From a checkpoint of a small class-conditioned image flow-matching model: layers 8, 97085 training examples.
Rows from block 4, named by matrix and row number. Each number is 128 + 32 x the weight over its row's rms, rounded and kept within 0 to 255. All counts start at 0. After the name is the row's rms in percent of the matrix's.
# ada: adaLN modulation (shift, scale and gate of each sublayer stacked) (model.blocks.4.ada.weight, 1536x192), inputs 156-191
ada.976 094 [106  81 135 132 149 227 143 140 115 153 184 252 178 144 152 147 143  63 131 106 127  93 115 120 118 147 137 133 140 138 134  82 160 150  52  99]
ada.977 099 [136 175 151 131 100  86 255  68 162  90  91 108 118 162  91 121 120  80 145 123 108 128 126 140  78 121 135 114 100 105 115 121  85 164 177 154]
ada.978 086 [164 113 182  97 118  49  55 110 105 105 105  43 118 142 156 167 184 132  99  46 127 113 216  71 109 127 103 134 158 145 121 131 104  75 134 134]
ada.979 110 [144 133 105 141 102 131 103 108 112  89 156  92 151 135 141 114 155 101 113 125 104 162 133 177 134 135 140 119 169  88 140 128 223 165  91  79]
ada.980 096 [158 138 141 122 146 125 255 117 142 105 142  82 112 141 141  99 138  69 131  88 116 149 159  54 152 132 103 193 174 145  98  28 132 165 126 134]
ada.981 099 [121 139  76 126 122  44 188 167 154 130 163 123 107 102 105 155 152  67 179 124 161 151 132 107 103 159 123 121 175  86  99 136 104 195 155 170]
ada.982 111 [107 165  55 133 118  39 142  73 105 155 127   4 120 157  95 121  83  88 148 175 100 115 108 134  99 150 152 105 164 163 142 142 123 129 111 162]
ada.983 131 [123 112  95 121 119 100 106 117 103 114 195  54  62 151 127 144 123 120 145 158 131 122 114 142 140  97 123  85 110 159 132 144 107 130 121 108]
ada.984 084 [ 90 138 111 122 142  60 122 112 143 166  72 170 113 116  90 163 154  78 145 181 136 114 139 170 124 114 144 131 191 160 141 159 106 148  93 158]
ada.985 118 [132 129 139 164  82  58 166  94 151 155  95  56  95 179 137 100 106 118  83 101 146 144 130  99 114 137 155 163 130 106 177 129 119 159 151 122]
ada.986 095 [134 185 106 108 167 119 126  97  51 128 186 214  66 158 178 150 151  77  85 118 141 111  92 142 137 174 145 118 145 111 105 168 113 132 155 148]
ada.987 085 [184  94 128 145 127 126 128 140 150  89 169 181 142 150 144  98 122 125 118 160 123 112  91 169 155 104 174 123  84 161 156  51 137  83 101 147]
ada.988 090 [131  94 136 130 146 153 255 146 182 138  69  76 177 129 228 141 158  92 103 136 126 103 132 137  99 139  76 154  92 158 128 104 105 127 147 131]
ada.989 111 [ 84 160 103 124 136 113 189 197 174 154 116 112 156 140  62 144 123  97 169 161 116 104 138 155 133 139 113  91 145  90 134 154  34 135 147 112]
ada.990 098 [141 143 103 120 143 158 157  78 190  92 135  32 170 170  77 164 118 141 143 120 147 133 113 183  85  96 121 109 142 110  93 114 129  72 146 133]
ada.991 105 [148 174 139 123 108  46 128  76 109 103 127 109 116 135 133 107  99  89 121 169 113 146 139 150 117 130 154  90 130 128 144 102 148 150 139 128]
ada.992 121 [115 141 169  97 177 144 142 193 110 127 104 146  59 126 168 118 162 116  88  76 156 130 140  45 131 128 139 142 100 112 132 155  85 154 132 117]
ada.993 099 [120 125 122 108 125 124 133  78 123 151  98 166 134 175 210 151 148  90 147 142 145 137 115 140  73 119 103 123 115 146 125 180 135 149 119 134]
ada.994 110 [ 99 162  95 115 133 101 182 118 193 115 104  70 117 185 160 138 123 122 154 113 158 157  84  89 173 145 111  94 123  96  96 183  90 145 173 145]
ada.995 092 [201 134 150  89 140 255 237 125 173  97 107 206 146  88 181 122 135 171 132 106 153 107  92 115 124 149 138 159 179 136 141 145 111  85  70 127]
ada.996 126 [119 136 152 128 149 149 216  95 118 125 182  86 107  99 123  97 135 134 161 115 116 103 128 118 116 129 106 153 114 126 158 146 167 147  87 121]
ada.997 102 [155 112 139 146 166  65 127 114 166 100  46 212 155  86 118 152 161 123 130 134 123 122 120  90 159 107 114 165 119 138  86 164 164 146 172 116]
ada.998 103 [ 70 128  85 119 166 110 156 148  84 107  74  36 110 137 173 142 156 138  82 159 114 164  95 123 155 143 176  95 136 111 121 147  52 117 172 148]
ada.999 113 [166 108 103 147 146 233 196 118 173 156 186 196 155 162 146 123  83 153 105 142 163 116 145 152 118 114 118 147 117 140 139 146 141 116 126 128]
ada.1000 171 [138 126 147  95 138 255 140 153 168  92 173 142 117 129 118 133 151 163 103 106 146 112 173 110 136 134 133 124 168 124 106 132 128  81  87 126]
ada.1001 096 [111 152 135 115 107 226 136 125 217 125 110 104 167 139 171 114 100 178 109  91 126 108 137 156 155 163  59 163 126 114 131 124 118  54 119 102]
ada.1002 101 [ 85 115 210 160 134 189 191  87 159 138 156  68 146  96 100 107  86 170 147 137 117  82  90 132 157 109  98 184 167 193 188 160 143 108  79 127]
ada.1003 102 [130  33 162 152 111 115 190  89 128 118 118 193 200 105 143 111 110 110  93 132  99  92 133 131 111 146 137 182 160 143 126 126 139 136  90 146]
ada.1004 104 [113 132 109 174 129 112  89 114  95 129 123 255 100  96 145 137  87 132 112 115  96 160 135 174 128 103 104 159 172 128 146 117 151 105 128 113]
ada.1005 104 [180 122 145 127 134  60 131  80 167 131 179 106 146 123 153 123 107 134 153 169 141 115  90 161 149 140 116 129 161 138 155 101 118 152 211 134]
ada.1006 083 [109 183 147 161 193 137  25  98 131  87 170  39 137 123 142 115 112 116 141 126 101 128 106  90 145 118 115 152 103 167 141 129 129 110 151 104]
ada.1007 101 [121 169 137 137 117 109 216 156 168 138 121 110 165 153 131 117 112 110 156 128 115 134 102 150 123 133 122 110  76 138 154 170 179 128  76 130]
ada.1008 116 [110 117 121 132 101 167 103 125 158 157 115 211 126 139 176 140  99 100 118 108  90 116 116 110 107 133 138 111 130 169 133 164   9  94 155 143]
ada.1009 090 [132 129 111 135 137 186  55 119 187 139 162 124 132  98  80 118 121 175 162 109 118 140 112 117 115 130 142 150 110 123  53  81 179  74  80 128]
ada.1010 108 [ 96 142 168 118  71  83 254  62 210 167 161  22  83 125 115  79 120 100  94 166 166  85 147 169 160 155 120 169 172 128 128 147  71 114 106 138]
ada.1011 105 [109 112 105 111 120  71 153 136  98 137 137 104 131  86 107 118 130  63 145 159 113 107 124 200  99 121  89  55 146  98 167 123 166 129 105 132]
ada.1012 091 [128 100 104 121 103  96  69 144 195 158 102  75 145  77 114 132 128 115 141 138 145  99 125 140 136 129 176 136 166 175 117 149 143  87 142 128]
ada.1013 100 [122  98 129 119 106 133  89 164  25  92 134 255 134 124 201 162 167 116  88 120 132 131 130 140 108 136 154 109 129 179  88 127 120 118  92  98]
ada.1014 103 [137 122 121 135  94  65 235 134  75 157 141  39 122 137 109 115 124 139 107 116 159 149 189 130 106 159 154 122 115 119 117 129 132 150 108 113]
ada.1015 097 [148 186  63 102 184 126 180 130 158 106 162 113 103 157 162 125 154 103 101 128 122 211 104 146 103 124  78 123 147  87 115 110  86 120 193 153]
ada.1016 096 [181 179 126 131 157 107 165 112 164 148  75  60 159 164  78 169 149 164 148 115 147  87 123 118 128 124 113 165 106 113  87 117  55 102 191 149]
ada.1017 097 [149 130 112 146 161  89 200 106 185 112 166 115  24 135 152 178 135 108 194 153 125 134 113  81 153 136 148 135 203 110 143 145 153 124 147 159]
ada.1018 100 [123 124 112 140 134  71 172 143 106 159 128  51 119 161  80 156 103 152 194 157 151  99 109 131 104 126 114  64 142 167 103 110 106 126 126 136]
ada.1019 100 [110  94 161 123 153 174  19 105 170 130 114 173 106 139 148 105  96 122 127  93 124 121 158 129 151 136  89 147 126 169 135 173  89 149  53 122]
ada.1020 102 [103 187 139 153 141 109   0 121 150 114  93  30 157 130 145 122  93 175  89 102 103 141 129 138 107 109 129 123 137 140 149 129 161  96 100 136]
ada.1021 109 [152 116 100  99 153 180 145 112  86 108  54 146 160 179 216 145 135 105 110 161 119 133  99 148 118 139  95 150 147 110 119 106 100  71 100 133]
ada.1022 095 [ 88  87 132 181 107 227 184 125 167 146 116 158 140 122 130 104 181 113 130 137 134 107 129 169  95 113  78 149 150 168 146 148 197 114  88 156]
ada.1023 112 [137 139  94 114 140 223 102 157  67 166 123 114 160 171 148 161 161 148  75  91 104 136 145 153 132 150 104 106 108 122  88  97 101 109  88 125]
ada.1024 137 [ 80 111 148 101 127 135 129 165 160 153 105 244 122 123 180 139 136 143 165 147 165 126 107 142 118 122 110 163 101 175 120 112 109 102 137 142]
ada.1025 126 [136 145 151 108  75 188 140  80 160  84 113 125  38  97 128 113 123  78 114  91 138 129 128 128 139 103 119 160 105 143 125 109 109  94 113 114]
ada.1026 128 [120 118 116  81 102 155  94 130  59 104 145 149 207 156 145 153 186 172 100 121 123 126 140 160 162 102  73 137 140 109 136 119 196 122 133 107]
ada.1027 127 [ 61 161 156 117  81 134 177 151 109  98 169 236 157 132 183 114 122 119 136  91 157 157 109 114  97 136 137 118  54 129  93 125 121 185 140 107]
ada.1028 146 [145 171 158 155  98 177  61  84 121 145 128 231 117 139 106 125 105  70 129 224 182 148  53 173 159 102 148 123 108 145 117 132  66 168 156 181]
ada.1029 146 [132  98 127 128  99 127   0  98 128 124 161  46 158 107 165 102 142 132 124 114 144 109 140 129 137 149  96 156 115 117 147 139 168 100 125 110]
ada.1030 137 [145 131 162 107  97 197 101 107 203 158 151 104 165 125 180 145 189 132 112  79 105  66 148  50 125 137 134 150  90 154 117  95  92 137 103  98]
ada.1031 135 [130  93 103 155 131 137 170 162 159 134  97 115 194 102  57 131 105 151 139  85 117  88 145 115 142 135 142 102 133 116 133 135  46 122 129 111]
ada.1032 087 [142 131 103 121 152  62 208  72 168 167  82 128 141 137 175 131  75 130 171 152 178 106 137 163  96 142 135 146 104 160 150 101 146 121 158 124]
ada.1033 116 [134 113  91 131 128 193 185 162 125 104 107 154 142 101 139 130 124 156 135 122 159 116 218 117  99  90 129 158 136 128  94  65  27  96 137 115]
ada.1034 145 [124 105 152 142 175 172  17 117 148 174 165 221 128  52 104 100 127 111  99  91 115  81 178 122 166 122 131 182 107 166 108 140 128 183 123 146]
ada.1035 092 [132 135 136  95  76 161 180 179 106 136 155 145  99 120 101 170 160  92 131 140 124 119 156 150 148 134 134 108 123 108 188 118 151 137 105 135]
ada.1036 111 [131 135 125 114 120 142  38 112 109 138 142 158 136 134 105 177 137 116  89 108 128 126 127 140 112 124  72 162  84 135  82 164  99 154 140 133]
ada.1037 124 [126 140 138 129 131 155 130 119 122 144  89 255 152 170 106 156 138 186 145 164 162 145 148 142 135 121 125 138  73 146  88 173 119  91 180 102]
ada.1038 101 [123 141 171 160 134 120 134 145 120 149 131 190  85 104  92 108 127 157  91 169  92 138 178  96 161 144 144 125 148 130 132 186 124 108 184 135]
ada.1039 105 [186  81 127 118 123 140  82 118 115 114  91 139 158  93  69 139 120  92 108 146 115 124  97 140 121 113 127 118  58 122 163 179 139 141  78 142]
ada.1040 091 [ 96 105 112 112 119  94  80 157 111 168 172 134 117 112  68 163 121 103 102 170  98 100 153 122 116 128 159  94 151 145  55 190 160 125 201 142]
ada.1041 106 [134 153 135 150 129 105 160 117 131 171  73 101 164 186 118 139  84  61 116 165 126  70 125 151 105 120 104 105 100 110 143 143 112 149 141 102]
ada.1042 112 [115  80  94 178 123 185 231 119 181 136 151 125 130 156 143 111 130 133 122 155 114  89 144 168 153 124 144 144 102 111 127 155 176 103 104 163]
ada.1043 114 [164 177 141 112 151  59 151 109 132 127 111  73 127 111 171 111  91 131 120 133 136  82 130 119 110 127  82 117 150 125 144  96 106 136 144  86]
ada.1044 103 [138 120 148  97  54  99 160 123 115  84 140 142  65 125  93 132 122  81  86  78 151 124 133  91 148 141 122 125  86 154 122 125 149 157 134 150]
ada.1045 102 [138  87 160 204 167 125  87 171 109 112 145 176  96 158 140 186 171 131  74 126 133 144 139 117 151 132 134 121 131  88  80 122 138 118 149 122]
ada.1046 095 [108  93 110 118 109 110 149  88 114  93 108  98 111 176 102 121 116 186  96 143 158  97 119 208 153 119  73 175 137 146 102 164 103 152  92 138]
ada.1047 110 [174 128 111 138 116 136 149 149 130 129 141  90 187  81 198 131 143 132  71  96 136 124 178 103 133 141 154 130  61 119 136 161 182 118 172 107]
ada.1048 103 [111  81 113 123 110 136 139  81  94 164 117 142 110  77 124  88  93 114 128 169 103 147 141 128 122 143 181 113 153 147  91 162 145 185  76  88]
ada.1049 109 [115 151 159 123 171 116 227 134 124  81  84  80 142  98 140 150 164  75 151 149 173 132 156 131 120  76  71 122  47 140  97 134 101 143 116 104]
ada.1050 095 [140 114  87 116 113 135 172 167  67 132 102 110 147  85 125 121 121 136  73 171  98 104 148 160 103 118 184 110 117 125 143  87 103  65 137  70]
ada.1051 095 [125 171 152 135  92 109 146 138 126 100 102 128 141 173 176 149 106 126 118 160 120 136  59 156 106 127 128 120 196 127  86 140  88  99 110 125]
ada.1052 109 [130 126 157 139  96 141 159 187  50 116 194 124 139 157 164 151 122 124 141 126 154  81 136  90 112 135 118 136  94 174  81 149 194 122 113  72]
ada.1053 100 [107 120 149 167 120 121  86 155 153 139 114  20  69 115 128 168 130 114 123 115 171 135 171 126  98 114 131  94 101 112 122 164 161 121 122 110]
ada.1054 108 [115 143 164 137 115  50 179 133 145  77 140  39 133 111 153 119  70 105 105 174 127 117 142 121 116 119 111  84 116 130 121 111 126  96 136  96]
ada.1055 164 [113  83 132 129 135 255 129 128  87 130 123 255 159 115 100 109 137 115 117 118 125 124 173 151  94 106 103 153 164 144 125 131 112 135 116 120]
ada.1056 137 [135 153 176 127 151 191  96 156 114 120 148 217 165 144 203 138 197  83 126 148 127 146  90 128 140 141 162 100 125 118 138 107  44 131 175 119]
ada.1057 139 [ 86 119 100 100 113  86 148 143 125 126 126  49 154 123  47 145  96 141 204 143 133  95 109 177 143  92 162 119  65 126  98 156  83  65 110 117]
ada.1058 168 [109 110 154 120  87 201  32 148 138 124 180 213 129 139 116 112 180  98 110 112 146 143 138 149 126 131  87 107 128 122 153 147 160 158  84  87]
ada.1059 105 [107 170 122  94  86 104 122 149 172 114 141 174 108 150 168 171  77 112 111 185 138 109 117 140 120 160 136 124 118 141  82 154 141 134 140 140]
ada.1060 093 [141 173  93 133 140  78 121 149 204 144 125  55 115 150 163 148 110 132  99 133 129  91 185 154 134 139 135  80  95 124  96 144  91 140 213 151]
ada.1061 167 [115 164 114  95 142  18 165 108 176 121  98 221  98 146 147 103 113 124 123 124 127 126  99 104 145 121 119 130 108  91 146 160 109 100 189 119]
ada.1062 109 [ 71  89 117 154 115  78 211 113 159 134 122 105 113 166 121 157  76 197 163 143  90 111  91 102  88  73 133 105 151 103 162 140 174  65 124  99]
ada.1063 122 [134 111 134 128 126 117  66 199 139 220 153  83  43 101 154 126 125 139  88 151 141 132 177  61  99  74 136 136 102 155 102 169 150 120 170 144]
ada.1064 136 [131 109 114 134 110 175 223 115 169  98 111 181 139  89 162 144 124  64  89 140 121 140 120 110 102 122  83 123 100 155 106 126 144 177 133 114]
ada.1065 108 [107 146 141 133 155 110 189 154 218 120 119 145 176 121 125 148 103 144  89 125 134 117 114 127  90 144 143 171 118 202  98 129 108 104 123 166]
ada.1066 107 [102 154 166 121 107 184 110 135 152  90 117  48 157 111 148 140 137 109 143  76 115 125 142  96 130 128 107 128 111 123 138 125 126 148 100 135]
ada.1067 106 [123  83 118 169  89 189 197  72 216 123 118 146  44  80 182 112 122 123 149 165  99 146 121 123 138 140 151 134 127 141 102 124 142 154  90 122]
ada.1068 162 [112  69 136 155 132 122  27 113 141 172 109 121 151 109 166 135 130 124 186 109 146 121 155  79 107 112  83 133  93 159  99 166 153 140 119 138]
ada.1069 116 [144 131 106 166 144 183 129 120  76 173 157 145 115 161 145 158 111 134 132 170 133 101 119 188 124 151 147 132 142 137 117 178 104 135 134 145]
ada.1070 135 [117 105 167 104 139 146  17  58 178 125 148 221 103 147 123 155 109  92 132 146 125 100 141 171 167 116 164 145 111 166 112 110  96 129 126 126]
ada.1071 109 [126 110 144 149 121 103 195 125 130 145  96 224 150 118 163 160  72  53  95 163 133 155 151 122 141 109  93  85 128 149 166  56  92 139 119 122]
ada.1072 099 [159 159 130 129 121 105 139 152 123 150 107 142  78 177 146 107 112 159  87 115 115  88 164 130 102 106  91 110  56 111  52 154 107 162 129 102]
ada.1073 115 [162  79 145 102 132 138 203 127 182 146 138 200  41  75 171 126 111 130  98 127 104 129 170 113 121 135 136 145 135 148  90 109 130 114 169 114]
ada.1074 112 [147 108  97  86 137 150 141 103 133 114 110 205 115 139  95 194 121 103 107 189 123 150 175 161 174 197 146 133  65 109  88 127 157 139 131 154]
ada.1075 133 [145  94 145 144 103 150 141 145 168 154 114 158 121  81 205  87 154  83 130 167  69  97 182 119 160 154 129 149 118 184  99  93 201 114 154 121]
ada.1076 121 [156 130 147 169 144 115 122 155 127 104 177 105 147 146 139 159  76 122 160 114 137 151 160  88 100  82 107 101  95 118 157  69 192 124  54  44]
ada.1077 093 [143 100 113 159 136  92 101 120 147 134 120  54 161  37 108 121  96  44  77 146  86 134 179 137 105 136 175 154  81 118 132 166  96 165 171 109]
ada.1078 108 [105  93 145 144 141 195 181 142  87 131  56 131 117 139 126 130 168 165  67 112 142 104 153 168 124 108 101  84 149 131  82 131 126 119  72 119]
ada.1079 103 [110 204 128 144 128 128  78 145 175 134 109  72 124  91 105 132 150 143 132 152  94 137 118 118 110  95  71 129 114 132 109 117 158 144  92 112]
ada.1080 118 [147  99 109 111 141 157 108 118 142 131  68 105 159 129  50 115  89 118 125 152 143  81 132 142 177  87 154 170 122 163 100 152 147  78 113 138]
ada.1081 171 [146 162 115 118 146 103  75 103 119 135 133 193 127  91  76 104 125 101 151  95 112 101 123  79 110  90  96 137 109 143 104 138 121 184 109 141]
ada.1082 144 [131 179 132 156 139  83  52 119 162 127 161 137 124  67 134 112 135 130 164  89 137  82 138  93 135 106  90 156 154 141 122 141  44  91 134 123]
ada.1083 095 [112 103 150 138 151 121 188 174 148 137 212  75 123 126 133 143  92  98  93 173 118  76 147 128 101 138 152 126 154 125 141 150 187 178 108 128]
ada.1084 094 [123 108 116 154 117 104 208 113  90 152 115  93 138 167 134 156 144 161 107 160 126 124 216 138 123 164 169 158  85 160 107 153 112 146 119 166]
ada.1085 093 [148 132  57 166 127 157 131 131 105 175 151 138 122 107 144 146  97  98 139 140 140 110 158 164 133 124  96 137 106 152  95 184 135 161 153 163]
ada.1086 119 [117 157  73  93 127 120 191 170 161 137 199  76 132 152 157  91 135 126 134 128 138  82 107 166 119  78  78 138 132 121 140 136 153 148 162 155]
ada.1087 108 [152 135 116 131 168 149 163 157 138 105 165 167  99 112 155 135 213  80 133 136 147 109 105  89  88  98 131 113 156 205 145 131 139 166 110 158]
ada.1088 142 [112 154 154 135 122 148 243 183 140  77  95  67 112 102 167 144 149  96 137 128  96  82 132 119  90  82 137 129 140 110 138  65 103 117 167 102]
ada.1089 151 [133 164 160 134  90  86  96 140 177 142 104  71 126 139 108 140 123 148 108 164 178  91  83 134 140 118 118 128 137 148 137 144 176 114 137 131]
ada.1090 252 [118 125 114 151 144  66 216 100 143 138  47  92 219  88 100  75  87  91 151 143 114 141 137 112 105 111 116 154 121 125 139 100 194 139 111 154]
ada.1091 167 [116 141 131 160 136 122  92 148 105 143 123 108 110 146  99 159 134 219 139 146 126 139 160  95 124  95  80  82 142 118 129 162  88 171  81 124]
ada.1092 218 [142 107 140 134 152 170 195 125  75  80 194 143 115 143  73 138 143 152 120  79 112 124 151 105 131 151 126 140 120  67 137 133 138 198  71 136]
ada.1093 157 [127 156 159 153 106  71 110 166 132 134 103  86 124 115 123  86  94 114 147 105 101 149 118 119  95 126 137 110 119 128 154 127  83 124 137 113]
ada.1094 125 [137 121 167 162 106 154 148 142  86 150 152 240 181 121 143 117 154 172 109  94 121 124 175 124 151 125 113 116 104 124 126 170 180 104  96  64]
ada.1095 154 [131 132 141 152 103 117 255 143 120 117  92 139 155 188 225 131 146 131  84  91 117 104 143 129 118 120  95 130 116  95 104  42 133 195 167 141]
ada.1096 155 [ 74 167 126 118 120  28 225 187 112 106 147 136 171 144 138 136 154 108 152 167 122 158 128 115 156 116 170 100 187 140 139  82 136 164 175 131]
ada.1097 106 [106 127 142 126 123 163 173 136 115 117 111  33 119 119 157 118 173 157  93 121 128  59 169  63 180 121 130 104 132 126  78 119 206 156 111 126]
ada.1098 131 [126  59 128 114 137 168 222 162 144 112 140  83 141 163 152 155 184 179 145  92 116 150 168 105 156 155 100 144  68 122 144 122 160 163 107 149]
ada.1099 099 [181  83 151 163 152 119 121 197  55 160 102  64 119 122 166 124 131 126  38 177 152 100 172  85 126  93 116 129  63 142 137 154 180  98 136 113]
ada.1100 123 [116 141 136 151 188 120 143 137  73 134 112  71 172 132 166 115  97 210  74 115 176 121 107 148 131 138 141 147  94 148  87 128 128 148  91 142]
ada.1101 089 [112 155 136 139 131 133 186 116 185  56 157 226 111 107 137 118 116  91 170 109 119 113 129  95 103 107 126 119  85 128 186  80 115 175 127 110]
ada.1102 102 [ 95 151 150 139 103 216  97 121 149 173 178 173 128 166  93 169 161 140 112 143 105 104 129 142 132 143 133 145  87 141 146 179 155 121 156 147]
ada.1103 109 [180 123 161 146 122 121 125 115 133 109  81 194 144  55 134 108 106 153 106 136  94 129  73 116 121  94 153 187 112 164 111 125  83 168 160 104]
ada.1104 105 [155 125 150 110 162 149  69 101 167 150 127 186 149 162  58 109  83 116  99 118 148 103 158 152 123 142 157 147 121 101  97 133 109 183  86 218]
ada.1105 111 [100  93 116 152 130 165 236  95 104 155 169 169 121 112 139 116 157 170  87  95  76  80 168  84 125  99 104 145 110 121 153 151 126 154 144 154]
ada.1106 133 [102  73 138 148 141 255  95 112 125 124 123 177 155 128 139 138 167 126 128  94 106  80 124 130 123 125 132 156  94  89 127 142 154  92  97  98]
ada.1107 124 [100 114 153 199 109 150 182 166 171 117 129 126 150 147  90 147 135 164  77 127 163 130 137  96 150 113 111 131 103 129  79 114 152 104 129 125]
ada.1108 101 [145  84 141 163 141 122 128 125 167 146 134  58  92 135 122 134 113 133  96  79 171  79 106 145 103 120 102 115  79 119 161 149 122 105 111 105]
ada.1109 083 [160 198 193 135 136 110 143 152 132 106  50  81 208 114  65 100 122 170 146 111 141  55  98 112 140  93 143 140  82 120 105 126 146 140  99 145]
ada.1110 160 [106 101 108 143 112 112 235  88 177 140 184 110 111  97  73 103  96  83 183 151  89  90 167 115 114 116  96 132  93 149 120 172 113 153 122 150]
ada.1111 099 [ 74 102 145 129 160 174  73  93 155 121  92  67 210 167 105 145 145 140 115 162 128 151 142 169 114 140 119 167  97 129 145  97 211 122 149 124]
ada.1112 133 [111 137 106 112 112 128  75 118  99 132 137  90 123 124 166 157 139 171 132 129 130 122 167 107 134 108 130 120 123 134  88 143 166 148  93 102]
ada.1113 101 [142 112 172 146 100 146  76 113  77 151 170 131 188  99 120 142 133 113 108 171 140 151 152 172 136 132 130 149 111 168 174 148 210 129 127 115]
ada.1114 129 [117  95 137  83 112 133 134 106 129 134  98  63 138 147 109 108 142 174  94 127 166 109 171 120 131 129  76 109  51  94  80 142 140 113 136 110]
ada.1115 088 [ 97  79  95 104 122 231 150 162 105 169 133 169 129 106 128  74 141 140  78 143 135 109 155 178 123 115 150 155 118 155  99 120 134  81  84 154]
ada.1116 089 [155 173 161 114 156 236 118 136 127 125 148 121 123 157 110 133 115 163 117 136 147 133 112 164  94 193 132 170 126 163  96 159 137 167 112 177]
ada.1117 098 [148 104 106 159 108 108 140 134 126 148 159 138 139 110  92 154 115 193 118 138 174 136 109 119 168 169 136  98 130 103  94 170  99 143 145 158]
ada.1118 114 [117 163 136 149 126 136 124 189 102 116 160 203 124 145 196  68 165 121 128 142 149 146 166  77 142 108 196  94 132 110 127 165 159 145  96 108]
ada.1119 100 [179 126 100 118 112  93 208 129 175  90 142 123  90 154 106 144 118  90 194 138 105 160  82 147 157 115 122  70 137 102 107 113 184 217 124 143]
ada.1120 089 [123 145 180  77 135 135 152 157 144 148 143  81 123 154 137  99 185 126  72 156 189 128 113 175 113 191 106 155 170 124  90 154 123 122 141 151]
ada.1121 103 [100 119 111 118 129 169 221 147 143 138 142 102 155 155 117 156 126 144 149 154 122 111  97 182 184 146 103 104 101 145  98 155 128 191 195 142]
ada.1122 130 [ 89 151 174 104 119 106 179 143 176 135 138 131  47 107 126 132  51 135 185 150 106  75 148 105  94 133 149 129 117 170 106 111 127 130 143 148]
ada.1123 095 [114 143  95 107 115 118 146 100 137 103  92 156 195 144 151 179 164 169 118 171 108 130 158 127 153  71 131 112 113 140 143 185 128 134 132 162]
ada.1124 146 [125 116 136 139 119 120 255 111 154 157 163  37 149 137 178 133 115 113 161  99 145 106 121 111 119 132 107 117 143  97 113  93 112  95 160 109]
ada.1125 128 [ 90 114  85 151 146  34 142 115  93 124 106 136  79  86 101 130  86  79 123 129 115 132 127 166 121 145 113 103  68 133 114 131 149 184 111 101]
ada.1126 121 [114 104 130 145 108 123 187 101 120 115 120  69 122 111  93 140  88 138  98 169 127 119 155 196 109 114 193 149 124 179 121 157 139 105 148  99]
ada.1127 105 [158 178 162 133 125 131 130 159 165 101 137 100  85 110 142 152 124 167 166 139 127  98 152 165 126  95 112 120 116  76  88 104 102  78 106 105]
ada.1128 107 [134 103 180 122 132 114  77 166 162 131  68  79 131  85  89 144 122 141 133 113 138 103 151 104 132 151 103 180 156 140 122 132 122 159 168 114]
ada.1129 166 [105 188 127 120 138  81  78 122  96 141 152  39 107 119 197 146 131  86 126 165 131 125  78 154 140 142 169  41  84 151  98 141  63 178 148 167]
ada.1130 110 [109  66 103 152 120  79 185 136  44  96 139  85 103 129 106 132 117 196 102 152 155  80 160 195 106 124 143  97  85 128 161 150  93 149 156 156]
ada.1131 090 [152 155 141  68 140 119 171 149 126 138 132 130 110 118 111 116  78 156 143 120 100 104 112  84 146  96 120 154 128 182 182 165 108 154 110 144]
ada.1132 124 [135 138 166 170 113 185 179 143 129 153 151 158 105 114 174 104  99 159 158  94 106 142 157  35 175 121 114 148  74 162 122  92 123 128  49 133]
ada.1133 106 [148  85 140  78  97 224 199 157 125 190 103 205 170 117 173 130 107 133 116 159 136 142 144 132 150  74  99 147 119 173 107 149 212  88 132 131]
ada.1134 102 [161 132 100 130 127  64 217  94 151 117 142 103 108 161 115 168 186  65 118 147 145 132 144 110 155 120 150 152 116 141  95 147 175 124 156 142]
ada.1135 098 [ 98 147 148 152 129 193 135 172 215 136 203 130 147  90 148 108 122 199 102 150 131 110 122 153  83 138 150 160 122 102 153 124  92 140 167 159]
ada.1136 146 [137 135 113 157 128  93 119 101 151 121 137 200 122 119  60 120  89 154 123 147  85 138 131 106 116 128 128 154 134 149  91 149  73  88 147 163]
ada.1137 127 [130 142 194 117 112 141 182 119 153 119 156 220 118  59 119 105  97 113  92 123 114 127 138 137 156  72 171  51 146 154  87 142 109 197 139 160]
ada.1138 108 [158 127 102 142 123 118 141 143 217 121 133 152 144  84 139 103  83  84 131 156 110  95 127 131 155 141 121 150  82 138  86  99  57 153 198 135]
ada.1139 101 [137 111 152 110 153 155 144 106 186  93  92 122 121  67  93  94 140 165 124  90 133 116 186 109 125 151 156 160 124 115  89 130 144 155 107 153]
ada.1140 112 [132  59 144 152  87 187 192 121 140 135 122 172 103 120 149 154 157 111  64 114 123 110 179 125  80 133 145 103  89 130 163 158  84 163 154 160]
ada.1141 105 [112 139 153 112 157  90 168 123 151 117 117  96 105  86  74  88 121  36 182 161 144 152  99 153 148 163 132 139 133 175 102 204 136 141 163 130]
ada.1142 105 [133 142 172 122 128  79  91 140 168 113  90  10  99 100  89 157 185 138  98 146 160 179 145 180 135 177 184  96  85 136 122 105 117 116 155 138]
ada.1143 096 [124 120  94 116 127 101 202 122 107 135 104 138 128  80 145 113 114  95 130 126 126 111 159  78 144 130 153 112 135 143 120 200 132  90 168 132]
ada.1144 100 [137 168 182 137 150 155 144 150 238 139 195 122 122  98  89 181 107 190 151 115 156  76 142 144 119 101  85  94 166 106 120 122 143  68  81 164]
ada.1145 113 [ 70  63 116  90 131 127  85 113 175 151 111 132 122 129 100 129 135 122 158 115 111 120 193 146 133 102 134 172  70 119 136 127  37 102 144  86]
ada.1146 136 [ 98 109 143 145 161 150  99 160 139 108 134 212 155 133 107  78 125 164 104 108 106 135 102 117 123  99 149 109 115 104 105 178 174 151 133 106]
ada.1147 132 [ 73 132  96 101 108 126 125  91 183 109 118 180 171 123  96 125 136  92 147  55 150 107 132 123  87 102 127 128 102 166 138 145 161 143 145  95]
ada.1148 147 [119 123 121 145 109 142 103  97 141  85 127 123 160 106  52 109  99 104 157  91 153  81 158  97 128 103  90 133 113 114 124  89 183 155  95  97]
ada.1149 134 [129 118 131 128 149 136 201 194 158 172 130  70 111 124 164 145 104 145 124 156 110  81 138 114  81 106 166 101 109 132 192 141  63 144 195 125]
ada.1150 099 [153  97 145 147 149 156 133 134 115 132 135 140 156 137 176 126 172  76 124 108 122 120 146 147 124 152 160  95  67 150 159 183 125 137 148  95]
ada.1151 119 [144 127 120 101  50 146 103  95 131 111 124 132 145 137 129 172 134  97 130 133 173 107 132 196 156 164 132  76  84 193 101 141 127 167  96 159]
ada.1152 132 [133 131 150 168 163 134 166 131  64  94 128 121 140 124 155 138 131 151  78  84 159 152 184 109 133 136 153 132 138  77 135 120 175 169 114 116]